config = dict(
    arch='ecapa_tdnn',
    model='sound classifier',
    dataset='short read English sentences (LibriTTS-R)',
    train_examples=26041,
    gain_aug_db=10,
    n_mels=80,
    hop_length=160,
    input='log_mel',
    spec_augment=False,
    win_length=512,
    targets=['voice'],
    num_classes=2,
    norm='batchnorm',
    activation='relu',
    depths=[18],
    kernel_size=3,
    stem='single',
    widths=[128],
    loss='cross_entropy',
    head_dropout=0.1,
    init='lecun_normal',
    optimizer='soap',
    beta2=0.999,
    lr=0.0014,
    beta1=0.9,
    shampoo_beta=0.95,
    eps=1e-08,
    precondition_frequency=50,
    max_precond_dim=1024,
    merge_dims=True,
    one_sided=False,
    adamw_lr_other_params=0.0015,
    grad_clip=5.0,
    ema_decay=0.999,
    steps=4700,
    batch_size=512,
    epochs=92.4,
    lr_schedule='wsd_sqrt',
    decay_fraction=0.2,
    final_lr_fraction=0,
    warmup_steps=230,
    weight_decay=0.2,
    adamw_weight_decay_other_params=0.01,
)
Rows from block 4 of a small sound classifier, named by matrix and row number. Each number is 128 + 24 x the weight over its row's rms, rounded and kept within 0 to 255. All counts start at 0. Numbers have three digits each.
After each channel's rows are labels from the 100 clips, of 14848, where the channel reaches its highest value: "responds to" is what is common among them; "loudest band" is the band of the loudest frequency at the time of the peak. Only what is clearly more common there than usual is listed. The data: short read English sentences (LibriTTS-R). In brackets: how many of the 100.
# c30: last pointwise conv (model.blocks.4.c3.0.weight, 128x128x1), inputs 0-127

c30.117:117116085111135140118150138120130115184175105126171141135109144101165118128136127143124141131102113107134092108172142114144141097105121147093149152137116097156124112133072156099084138101128175153151120132103122123138119127158088167157141107098129189131104145152137102084129113120114144159105085139121118149107151136162110117183105112076132138128154101105143142147120118076101139128111
responds to: voice: female (84)
loudest band: 250 to 500 Hz (38)

c30.87:111122161114115127095121085106126158107097127147151144117088123098097116106133101119127150108114174097156115125129137124107145149130092136101148137163125161144127178121127141135165119119094119173148102093162128125117119114110138096137125134116189127139107106129101183103112192173129107121116119115112116141116150169126086110115104125134173124127118108121113135195089104084137116143094
responds to: voice: female (92)
loudest band: 250 to 500 Hz (33)

c30.69:149127135124149088104130122119128120123131173106085126140130100098116141134119130099170133146099104124135110136099065124153069085093159122132133091116125100144106092125133146153149140131093136128132128166141075118151145126120099105146089100151105139128099102099100126093142102109102133130107166129105112133138181159127125097163122130123155118108154140146103161095091134088106081167109
responds to: voice: male (98); the word "was" (38)
loudest band: 250 to 500 Hz (29)

c30.103:140086170094132154106104117137132102085128148100111106144129101116131126148131148099121104135121126126145141098154116060119156122071124140094123146084151124134144089107142166163116150144150145121102145138078126156145125086128079125154129135156170163120166114123134127107109130131156165144129148162122166145118197095093138141151121139118117158123104124097153096136135157122154158135111
responds to: voice: female (98)
loudest band: 250 to 500 Hz (28)

c30.30:112109094158114154100139125141136114143109175118128139106108148115155120109142134114156152121104168152113102161085136154122149128118092125096140155115085106150130126163155139179137091115130110158085141134147124098092104101114133103094113123171128130092173093133109117081141140159127155160103154119146180112100090172134130138093099125144155182125125116091144132085128109149136117133136
responds to: the word "was" (34)
loudest band: 250 to 500 Hz (32)

c30.53:166124108140168136109105144133160120137120130108182190117122157155101129123125145152125085160143143125118121138125175091143145155107125128133113148136093150134135125107170076170112122088113135165163111111134121135150192132121134148139107140106143128160122130166104098103135121150172179130120165127143169129163117129142134156131100145154126115138199126140126133131163163142133101148151
responds to: voice: male (100); the word "was" (30)
loudest band: 250 to 500 Hz (26)

c30.36:119130129181151105113153143126151141095107147115146125141096089078119120105107156150127092080116115154108106102142115099116135156118150131137131092121145082163151104151146179148093126112116124136127150136140148104119114099135120104167161108096141122151111103130121121126101144119169134114107091093117166145123138138109152143092123119109123140191165127168133145109088171101191109153141
responds to: voice: female (97)
loudest band: 250 to 500 Hz (38)

c30.102:118106122116160161147124105132126105131090158145121116117134140105112081120131089111156157123117091125118104104105119130125155132130227088134105134160164102097114130131114119108099118127127150113142099150140113113129113071095114113120139124157156089084088092098159130166099094164117176142131176099112126139143120138174123124132107105140128136149141124117147128134135124103149162107165
responds to: voice: female (99)
loudest band: 4000 to 8000 Hz (25)

c30.126:122134139149121104125110139122133151116128148145150108149089134146156117085133134085116086160132108154126098155157125134130066176100140105155221114157131134125168130119105135102147146147172142126145140111153093088141125134103110117127112107131133108161093123116130179097123138150147106128132164109137102158128141182131095103128114125131137118152097125169114107112104151123101174091132
responds to: voice: female (100)
loudest band: 250 to 500 Hz (33)