config = dict(
    arch='ecapa_tdnn',
    model='sound classifier',
    dataset='short read English sentences (LibriTTS-R)',
    train_examples=26041,
    gain_aug_db=10,
    n_mels=80,
    hop_length=160,
    input='log_mel',
    spec_augment=False,
    win_length=512,
    targets=['voice'],
    num_classes=2,
    norm='batchnorm',
    activation='relu',
    depths=[18],
    kernel_size=3,
    stem='single',
    widths=[128],
    loss='cross_entropy',
    head_dropout=0.1,
    init='lecun_normal',
    optimizer='soap',
    beta2=0.999,
    lr=0.0014,
    beta1=0.9,
    shampoo_beta=0.95,
    eps=1e-08,
    precondition_frequency=50,
    max_precond_dim=1024,
    merge_dims=True,
    one_sided=False,
    adamw_lr_other_params=0.0015,
    grad_clip=5.0,
    ema_decay=0.999,
    steps=4700,
    batch_size=512,
    epochs=92.4,
    lr_schedule='wsd_sqrt',
    decay_fraction=0.2,
    final_lr_fraction=0,
    warmup_steps=230,
    weight_decay=0.2,
    adamw_weight_decay_other_params=0.01,
)
Rows from block 9 of a small sound classifier, named by matrix and row number. Each number is 128 + 32 x the weight over its row's rms, rounded and kept within 0 to 255. All counts start at 0. Numbers have three digits each.
After each channel's rows are labels from the 100 clips, of 14848, where the channel reaches its highest value: "strongest on" is what is common among them. Only what is clearly more common there than usual is listed. The data: short read English sentences (LibriTTS-R). In brackets: how many of the 100, against the usual share in percent.
# c30: last pointwise conv (model.blocks.9.c3.0.weight, 128x128x1), inputs 64-127

c30.11:143165121085118137120130166228004133098128105155156180139128138107097133120181085135103140159144106124153112107141128155138126130137083133118144140114094133161140140144126099093129174121106155
strongest on: voice: female (100 vs 53.8)

c30.45:116154099150129120075104141178151162124160181137146153096131094124132165137166108129144100130110171110151061079058119109103117195052206111116146150153145132070080151126152130130150100136145116
strongest on: voice: male (100 vs 46.2)

c30.26:165136165117129111137133153182185138143129155153147100154076185093099142120108147108113091166141122141137226144175182182122158131131130162144137150111181099161147125119109181156126186157124076
strongest on: voice: female (100 vs 53.8)

c30.62:114112200110084103112174171134159153118077142136137086192107128160170117117116141174125189151154104139052142176169149131184130092162143083132122077156192181126097144124089105150143092116167085
strongest on: voice: female (99 vs 53.8)

c30.59:153096160090139192056164093126137157128151112114154142142115082129113145184146124141120196116174174108110131134124199127159126116147127128165158115128207154159160112189124036216128065119150113
strongest on: voice: male (100 vs 46.2)

c30.118:110136131112192197185166113196055159128095079111161116157116123128134110133175116074110101111138123057102096123150121099161173125130111057103108116119110132170165126119143085142176103151069111
strongest on: voice: female (96 vs 53.8)

c30.41:136163168133103141083097197113110148162108109095162148137152106193086138156087127147129129135134128090170133099137158127128134096153110174145113078178122104127103094113145114118169117116067159
strongest on: voice: male (100 vs 46.2)

c30.110:109123156178154181110146111138103100131104118132059123109144126132172138089128108156125077053108140132157132119198121140159226096106107112169121192126114152153099162165113134115114102121164153
strongest on: voice: male (98 vs 46.2)

c30.95:132156089105152137046127172120113107122118112082173117148109132127084097096069116148116061131127171112134147142169166121162122087109114165108081094135154154122121113124146109144185115114149114
strongest on: voice: male (97 vs 46.2)

c30.67:108105179108130125127175138064133106128110160078095091164117095137086176084106148154139133119112150132067179105136065144139112097187110114151100095130133118139144169174048169121088078144105113
strongest on: voice: female (98 vs 53.8)

c30.120:116142121141112124206125136119075142172121178168091166162166106138092115187119160210098162111161155205111119089132152138142094161163121142087081092161118113160149121098156167148112131142129144
strongest on: voice: male (100 vs 46.2)

c30.83:096100202106118160088142133119120150144142103065140107149119158150111131158090124204126160095163168087123201134139092161133136157168146159099134113171163168175113170107090128194120101111112109
strongest on: voice: male (100 vs 46.2)

c30.16:148082113190099122114142080135155149160105106138171127126136153138112150057120106135108085102085088143193090188181134116050143117184146052070135140118158095106133114105106151119139159142199120
strongest on: voice: male (97 vs 46.2)

c30.121:183151072122113194086142126092102125147165139118093128111136160116068120153134101123146123150130094125102135058184122148094159132148145163099110174180075129045102107202237140126133099111182142
strongest on: voice: male (100 vs 46.2); the word "was" (48 vs 9.7)

c30.10:117097128104087048132176100165030131105144134140161144166129115107120152164154109132141172118147105114155184133139160123098162082185144118130129095071168112094113128128089162078129113117137094
strongest on: voice: female (98 vs 53.8); the word "to" (32 vs 14.4)

c30.105:116146117110096103118078120204062184125095114153160184119125144120162101111255133145128143095108134116102044082144201060132107186125128087128135134172099127164145126113133116129164089130150152
strongest on: voice: female (100 vs 53.8)

c30.82:128129117123132144156170100101127101182121122155148105195115089110135130089142138104143100151141098133134214154152227126090100119161153150160138089144175119178158128139143127152167177066140143
strongest on: voice: female (100 vs 53.8)

c30.63:106141152143172149124128104048128136145092133187133171185144132157100139121108113135169137106114087162142155133093103176145140240103125128118110104128141133124130133151105189152094090098121113
strongest on: voice: female (98 vs 53.8)

c30.2:139109074189114237150092164118138164106108121143236130141147123157106119138174109142218123129151136085131117088139092099197108083105098140128056149137097169142123157178127156144115120127172094
strongest on: voice: male (100 vs 46.2)

c30.114:119091159113127147101195131077061128191083118139122130170144109105129174140175145078123144150126126119148226172143156144112108162179109164108141131095104157099121145100118166135062128084101157
strongest on: voice: female (100 vs 53.8)

c30.92:134163185119139141108145146125144126141136181164114167157104152083091066120066157143074148166176144142116156104096244102136131144114119150143171141108140144117100085129168194108112176173162128
strongest on: voice: female (99 vs 53.8)

c30.80:123091217130162132113172126193124123117146131155133155044111129103126079070171060156118138155163114128108224139150198142139137109148108110113079153189125168144137134122147186127169129138152096
strongest on: voice: female (99 vs 53.8)

c30.28:175142131151128147129122076127170170114091113085097129151233090127091179129100129128138103164084101084165115101127119170133158146109183200139162189130109171091171145164159157146119118057207121
strongest on: voice: male (99 vs 46.2); the word "was" (37 vs 9.7)

c30.56:099060181165102129109121138118089130106160147183100091131151102123092131146117084111176132110117167147129055155171026152133078153118146111152155143125089138095071138117112177122167125145120128
strongest on: voice: female (100 vs 53.8); the word "to" (33 vs 14.4)

c30.3:120131127101091141114095124136082135106153184140145092148154123142122173157184137142123151163096190170124168150143144107204124121135155098191139152137103133125116088112190112150099120114110214
strongest on: voice: male (100 vs 46.2)

c30.25:199125090132124111172196115128073143092129130147130190086104101115115166201132145120122145125127129125192137139102142083132089107135190113202088132117132093135150105167157133138160125132066157
strongest on: voice: female (92 vs 53.8)

c30.115:159137106155114121152164133154104133149084092148147252117130162137163141143244126166097109163135164117146089146153108136123125150105148080101121172169173128138090127101143118087188160200093113
strongest on: voice: female (98 vs 53.8)

c30.99:078050207084171144152124136155162114077140138106139119123127127118082108094068148141072075092106129120131119168156094171125129127129176155121144138098121138097124111124155137131091060173124148
strongest on: voice: female (100 vs 53.8)

c30.85:147132149130118102100169138134162192151182188147179136161139086088123131126097115168142139157170149170157151095147106146146099080127115107059074121151092148100119133111126184128094066103164154
strongest on: voice: male (100 vs 46.2)

c30.125:128159141151119117169137108150072179154112150075104178125122135138148111131255159054107156139145096145154179159138039132124121132117160140124129142168127140104157097152184084131138140181115152
strongest on: voice: female (98 vs 53.8)

c30.37:053159126142117164119116142171116086149071091122117136255095152144090145093162095156098099127123082098186131117119175126148179114104134187134185114048141108135101167108144128102124121178107144
strongest on: voice: female (95 vs 53.8)

c30.103:116134088135149118119077148159133121169134068148114132098104092102113107159180153149164207120146188162173103130132202208166149162177125100094122120124082125156087168090181205138096151062139152
strongest on: voice: male (100 vs 46.2)

c30.14:127094215162085069142185145099054114153140100089176157159134150127118110097131096088110158158176110139107129144104172111124099166058130151119126133133181136145081162154129128149133113120153124
strongest on: voice: female (98 vs 53.8)

c30.49:168166141115184114173130120140083158159143113170129137140104129098085093078176101114127164123096080136096137189122142144135131143121116073114177106163137122145111079114159165045152089155146200
strongest on: voice: female (87 vs 53.8)

c30.84:154121159094063130174163170103135189144118127088100137105104129160106119102074139140102063101101110100139125147167119118119172126154163120129151108097158088164131158135140176095127117113079155
strongest on: voice: male (100 vs 46.2)

c30.27:191130154174132152086132128105092130153177094134105128105149120181113112139061111145122164134161147105129182159078117137181093167133104153134142140165059182121126173145118116153177062177097095
strongest on: voice: male (100 vs 46.2)

c30.13:127130082121075163218124130148137172083092138117183118158135141089144125155205139118151091115101137147114096141173134147151116124142103099105093136154151114140140130118118092177132085150199164
strongest on: voice: female (97 vs 53.8)

c30.36:081140098151091106118075156137099169108176173139072111128117103133126077127072171219152088142195122112097135147172162080167138116146137175173123056162164178129125161174145097132090109182155119
strongest on: voice: male (100 vs 46.2)

c30.29:094093146097115102117178140079159175196130101171110154193066151172147144105081171162167186109134096134106115142171165086091118132109149126075105105138100152142151072098105148146152105131133072
strongest on: voice: female (99 vs 53.8)

c30.117:099121147099104087182094126150081073071091183167085116189116127154153113104197144112168133176144151165117093091161090171129123093096176092109127119157142135198094119138160169176123132138141134
strongest on: voice: female (99 vs 53.8)

c30.111:118129138134091146133159145077123211164147131088104155174133121178101088091125143123143170079127106121138205137150191141108146151141145109098117070119127112118143118131104116135154221117135122
strongest on: voice: female (100 vs 53.8)

c30.107:213123086190151174119165104064181069124087095147156121118165134144101132147127114137109105106185139099196070140108096135077202120089129133136124168122142097114140098120175095097138159139086108
strongest on: voice: male (100 vs 46.2)

c30.4:085154120134122121173150096143124121131148170172094083181149117127130114135104088168150149173109156165123174142109138134079157121165110121101138097130189098153140150141138197154129130126106115
strongest on: voice: female (100 vs 53.8)

c30.72:153131154127096093147120105036166177128066159156143184098140180134110133146102131112091120122178136106086164105146164112159108189126129134156141149103163145131124141136066198111107120146086112
strongest on: voice: female (100 vs 53.8)

c30.12:133146187109113149097098126060160091175124137160093111134131091144084095179108137115117149103153108136116167169136169140129116121116069148120136102107132179153118116188125139188174181079115117
strongest on: voice: female (97 vs 53.8)

c30.75:156190098120135114101176132111103137095156087126153098136128090097097142103176136166137135164121117051089155122180165178131111150166093092075160104098085152120146164082166129119123128102125163
strongest on: voice: male (100 vs 46.2)

c30.98:121163149128115131088174115087094097161071185109108110100121173149121156086203141158141185128152150138126183093092100126110137167121111163110124131091122160128080131128112165164115141134124060
strongest on: voice: female (99 vs 53.8)

c30.94:115115144116142102105178107105082185185152151156148130090094181146072135137114121091136136125086104195170179089129179160094107158145112107141107130107089136173121141122155128171147038125110126
strongest on: voice: female (98 vs 53.8)

c30.53:184132106103126182104122122101100125106113119196141107152140113127106107145136071125127126121139136156151101101126113079144100162135187172039162114097138105063095136171129088127170128140102075
strongest on: voice: male (100 vs 46.2)

c30.127:133121140140120068098131100109178100104108119140143065161138116104168162159112134115069110128143157130152111166088102136104092119135167108199074128130101200167149154114101099114136188134063121
strongest on: voice: male (100 vs 46.2)

c30.1:106110126102140076037115075126124143126092201150102135070131177113087128102214159078095052169110125131088150130139164107111094127122107143066129128127086152123116189108093173124160141098118189
strongest on: voice: female (99 vs 53.8)

c30.50:107072124086113136069153087185126092110167137137159099108164130153120132134121141130132120061124153157151208091148115078098123201147127129163112084132102154097078164096153133167114126126083092
strongest on: voice: female (98 vs 53.8)

c30.126:131139104111176100157138175234074131070114116170108250151162091080081098109143051124144122133126146135120084094119179147138159098114110098122126136135122101150124099125147166104135122147121071
strongest on: voice: female (100 vs 53.8)

c30.109:081088176112118126089213211117116089139132056161115146157141141092076113182080114168132103090132169154135174129108143134195156142120110129102102112165176149107104150158098177204118068175149128
strongest on: voice: female (98 vs 53.8)