Rows from block 9 of a small sound classifier, named by matrix and row number. Each number is 128 + 32 x the weight over its row's rms, rounded and kept within 0 to 255. All counts start at 0. Numbers have three digits each.
After each channel's rows are labels from the 100 clips, of 14848, where the channel reaches its highest value: "responds to" is what is common among them; "loudest band" is the band of the loudest frequency at the time of the peak. Only what is clearly more common there than usual is listed. The data: short read English sentences (LibriTTS-R). In brackets: how many of the 100.
# c30: last pointwise conv (model.blocks.9.c3.0.weight, 128x128x1), inputs 64-127

c30.0:122137133148153168149129145127147140133099107122155091140134159093161104123132170106176148091145108144128056137138144111186133133082223131172168068099148126127121097144105135158100072138184131
responds to: voice: male (100); the word "was" (28)
loudest band: 250 to 500 Hz (37)

c30.81:118101159208166141105137132102136115146122177152102150167158099117170104163136074170154137137152146129131140133112145144102139120123124115204141074153082113153139087099132117099139136145117136
responds to: voice: male (100); the word "was" (25)
loudest band: 500 to 1000 Hz (28)

c30.32:171128157081109178156096082069180120128129108066176126145115160128163118139131107079111179128115177114102125108170109107193137128087133188118171147110103094099122145169123126090122113131178083
responds to: voice: male (100); the word "was" (44)
loudest band: 250 to 500 Hz (25)

c30.119:147113156128115177152134106181143114140126152157153108133150138170147131178117113111149151147156129148078119203142157140109161111107189152146200092172130071095102126121144118141130118122068087
responds to: voice: male (100); the word "was" (28)
loudest band: 250 to 500 Hz (42)

c30.9:123092120131128114089041136086134163093142112128060110121149076104191165108080145141136087132148154153146077129123104093132141159169113087052107129155105105122145135065108128101087100150108129
responds to: voice: male (100)
loudest band: 4000 to 8000 Hz (44)

c30.8:104135141105131153155116162146135114097134177113076126149126123141175147123117088109102151198133184116159174138136136079093133126160163107133117184139186090131185124158085134086140105090140144
responds to: voice: male (100)
loudest band: 250 to 500 Hz (25)

c30.23:193128109135169118174152112189087121116137083091125148164109166131162134106171110148169130132108138157086115129159079130131144103136158115067109144152189137223177140077139108112174128125092079
responds to: voice: female (95)
loudest band: 250 to 500 Hz (27)

c30.7:121135180131107163161174137138159149152117129123124113088151133150148131108110068076119128113089178120116110068114108091159123085132124095127142125037217102110139139150141103147186142132125120
responds to: voice: female (100)
loudest band: 250 to 500 Hz (26)

c30.79:114146180154098123126100131109113120118090028125171121135084096145073170142164120194117120127136139107128115144149027119133126158099124059083102187133143181149101094114151114159129129175180124
responds to: voice: female (97); the word "to" (36)
loudest band: 4000 to 8000 Hz (43)

c30.22:189124100144114112140121061132110105131120102103111075127099111059132128202120112111155129115101126141137114103112101136150181109153140097181129113110156137186084144156196129104115117146179136
responds to: voice: male (100); the word "is" (27)
loudest band: 4000 to 8000 Hz (45)

c30.52:159104158073116087065189150150105120154170186116144145123136100164122127114090144115135104075126119166108133101118077083113140126084071157092140178147135201126167133113107128151121129159154130
responds to: voice: female (99); the word "to" (32)
loudest band: 2000 to 4000 Hz (29); 4000 to 8000 Hz (29)

c30.43:089143160105081130140174112138117109128077220148063148167108150064088134117159153145127087084103124154067234091193124117066136135163110198104130134186141145100138119093147126145149131108102123
responds to: voice: female (100)
loudest band: 250 to 500 Hz (25)

c30.19:142112100149053124153131149054164141148097130136109125160076157121087136121142119078149143177171136109149140102102119120165133098139140174041095191145117165146165104144158097104115077125182094
responds to: voice: male (100)
loudest band: 4000 to 8000 Hz (49)

c30.70:188156160126212079085113097114139148135180147122143126128074157166133114126091175151109135130139075097144126138104148147162119106123174100198171206151138137175074138129127162142102074120194158
responds to: voice: male (100); the word "was" (35)
loudest band: 250 to 500 Hz (41)

c30.91:122153120136069178118061179172143101132111131094165131143077134154198112148201156135134149150105130117138163116134205091172186081157138225112123086111145118116143146161096185190130127156165138
responds to: voice: male (100)
loudest band: 250 to 500 Hz (25)

c30.101:146088133181135118177106110143128116129152148122118167165069130079158155137134113092076185112168149119193131151073102173115134096113165123232137109135144129195089167122109110083124158131064138
responds to: voice: male (100); the word "was" (44)
loudest band: 250 to 500 Hz (37)

c30.24:097139120130150160128166086089133131125142129147120099227145166117166092094094169102090130151104139089152159151171146171116130223127137115078117119146122128147139114148107213125148131128081070
responds to: voice: female (99)
loudest band: 250 to 500 Hz (26)

c30.30:104139152125110147128161144113132149138180111132155115157166155126077088135104109158135192117131148178133133106120026128186125115104171112167130112126112137106111153170104173103101128179154123
responds to: voice: male (97); the word "was" (25)
loudest band: 250 to 500 Hz (33)

c30.39:142114128104203146136121097083121094144147094100161138140160153129159078112110153087108131141109133129172126142112127153138020149091090162193144110150115173160125121062119126106098135118106110
responds to: voice: male (98)
loudest band: 250 to 500 Hz (26)

c30.96:177144081084140149173154140116108098129121147156119132104141112103102146141151169160144153077083151152107122097134138141150130129163133135058136174117139149082116115165174129121092135094175140
responds to: voice: male (100); the word "was" (35)
loudest band: 4000 to 8000 Hz (35)

c30.123:073154139165110179132125113182125113147149209133137146134091076118202092132090134118131099108200127146118087156138114137105147147126089151225125047144120167114102143161115121119138081102169146
responds to: voice: male (99); the word "was" (27)
loudest band: 250 to 500 Hz (29)

c30.35:167134143160108122070114094121059186202160141151159138123115107153179117142195135163140118176127167097080085115215075135134126136176101141211064166109097124124081147104120117167145099116138101
responds to: voice: male (100); the word "was" (25)
loudest band: 250 to 500 Hz (25)

c30.104:125123121150082168141158160095199154143137130124072086074145141126088159162133154138097086151124145137119137149157127202149179123088127113123103121113172120139105113086138072121121080090064145
responds to: voice: male (100)
loudest band: 4000 to 8000 Hz (27); 2000 to 4000 Hz (26)

c30.73:133113136145179089165137174098176139142158096111125129122204159160163082138145164134117100112131174079175103214159170126117094115179063112169116158135137162153171118116117148115138163080162128
responds to: voice: male (99)
loudest band: 250 to 500 Hz (28)

c30.76:126108133093127116093042135135154123144096172115135092087108184147073116103106109072138162136123113171112200164146179152090115128144123098123107180153093121124123123114092159095174077118149083
responds to: voice: female (100)
loudest band: 250 to 500 Hz (26)

c30.74:107133087092138090115144158155099092151163141145152155112140143127218160111195077115106138072107157139123080149136076104165159120125091080184145142145117102109110112125068128130094087135095095
responds to: voice: male (99); the word "was" (41)
loudest band: 250 to 500 Hz (36)

c30.58:139148183111151108170105136136112158087124132157047129134083168084102126182129166189115110162120123114127139139128093107110139124169157184100133106108130143126099177160083155201113087109098171
responds to: voice: male (100)
loudest band: 250 to 500 Hz (27)

c30.54:158159145117087162154109093144128149116117141150190154107104119140164144116123095082114152143175082121147160174065123140147118166094122111136122042168073145108169118148172109132122156113062090
responds to: voice: male (100); the word "was" (28)
loudest band: 250 to 500 Hz (30)

c30.6:161109160111139122146118154088138116189085079143142176029070157153122097091107118133131136147141167173137121154108113125090119141113144147088144157102104153190107148165097164206172147118088101
responds to: voice: female (96)
loudest band: 4000 to 8000 Hz (33)

c30.122:113128176112105092135122119144129121132131198133133091185120179198155043103091115094186141152109147140095122126189109101126120092160082098160137146118170085170121151169138129091081082127129120
responds to: voice: female (100)
loudest band: 500 to 1000 Hz (30); 250 to 500 Hz (27)

c30.51:142109111141158141113111151148132124133164147125174213110083141176116096099176211155181160133156141116117066074180137145168174076117121152128104109128100145127166136131132112123101124163123127
responds to: voice: male (100)
loudest band: 250 to 500 Hz (27)

c30.44:176148097132041133112117193135144147184075103135142092139086104121133176129166157189141153111176113125179117112159116112119168140131196174150174156149153168099131113175173104094106076134200152
responds to: voice: male (100); the word "was" (30)
loudest band: 250 to 500 Hz (30)

c30.42:108172070117134135175141140092137125094124180121102133106077147126207122095106111152136144081125103122108090152159057178140082091086091082147136106096085169176147142108098139130087127086121093
responds to: voice: male (99)
loudest band: 250 to 500 Hz (33)

c30.38:058103133106137108120082144141073123136126129172142082143159076137190119120110048123136121099149149149170160131168117163103160111157126128154139197155085161195164135134173107153134107150090121
responds to: voice: male (100); the word "was" (40)
loudest band: 250 to 500 Hz (37)

c30.47:084140153150090131138125150110150101100135099113121089152128056137081175188122151090115131208126062100127131127098109167218160145147090133157129139128107080177142105125054103108131098134112126
responds to: voice: male (100); the word "was" (28)
loudest band: 250 to 500 Hz (27)

c30.93:121098191108123124127084084092171156111092156137095169155136122115138135172050096162154146115079149144123146108138114145125161203164105157153140128073109109081171152191093130068164119146091121
responds to: voice: female (99)
loudest band: 4000 to 8000 Hz (25)

c30.40:105181188097121114126120146168129148139179147136134138109092151134127084165108177191151158107116159107106113193130120156119129134150102120255130063170089045181117097106088128145104095109097116
responds to: voice: male (100); the word "was" (39)
loudest band: 250 to 500 Hz (37)

c30.20:076125104107134122121181113096166101099142105173105167092090078122157118089110095135102096132144079131148099092109105118159144100076119077087092104156171123106179131134174108151180172169161142
responds to: voice: male (100)
loudest band: 2000 to 4000 Hz (26)

c30.21:062131097165110139176091166126139123145081124097067155164082114158147117137158146105077106097104114103142134224147104180137088173070119121171135147136095171186096121115135133103171105123146140
responds to: voice: male (100)
loudest band: 250 to 500 Hz (34)

c30.31:090116133140127103090098093167108134115129099148087135226121121080076111123144098151065165114140135086137114108117112123138152136120085098091164083157118125152087133118082143196130064094118157
responds to: voice: female (100)
loudest band: 500 to 1000 Hz (31)

c30.108:116183165143058134101199116115128096144104135144116138155144161124085151083074158126155135121096138140132141127108131133195170111204092119109106197128103143112134143124114105162147157131114169
responds to: voice: male (100); the word "was" (25)
loudest band: 4000 to 8000 Hz (50)

c30.106:065105126144168185146118129110062145150087121108157126157170116091123134082116152137123128096169157120107128126116096156153117132107124182181144155130138170172151161164140147100151148130164116
responds to: voice: male (100); the word "was" (42)
loudest band: 250 to 500 Hz (28)

c30.69:072145136127184161104105160107121150134123106134129174121092148140150187125139102135149142110149149112138101181094133200071144120151111103207121140112143162182136123100097107097121142173152136
responds to: voice: male (100); the word "was" (44)
loudest band: 250 to 500 Hz (32)

c30.48:164057124124103158057145049106083133104157142050159169140136124176132135154130066148153185133150165073076131084062096109125136141141153173139109194109093135119132118103181137109155112084134129
responds to: voice: male (100); the word "was" (35)
loudest band: 250 to 500 Hz (25)

c30.15:088061171123164164135083093137115123161159161135081103093111121145120181170132175145190132104140108104096091123171116140167090169165143134116111085129128119111163160116150124149139084144099148
responds to: voice: male (93)
loudest band: 4000 to 8000 Hz (39)

c30.17:168126130150142143106126094151142102136173186114168121134065139092194093113147143108096156083115113155102124244101136128130117112107130093207118138142102137167133151092051122106147112182120096
responds to: voice: male (99); the word "was" (27)
loudest band: 250 to 500 Hz (25)

c30.5:135118166157177065135136154114119098111113150144187100115110083108160114184132145136094103134178144069152124187079124138132099156107166134199140032120114175090100117137147115121135120131144121
responds to: voice: male (100); the word "was" (40)
loudest band: 250 to 500 Hz (36)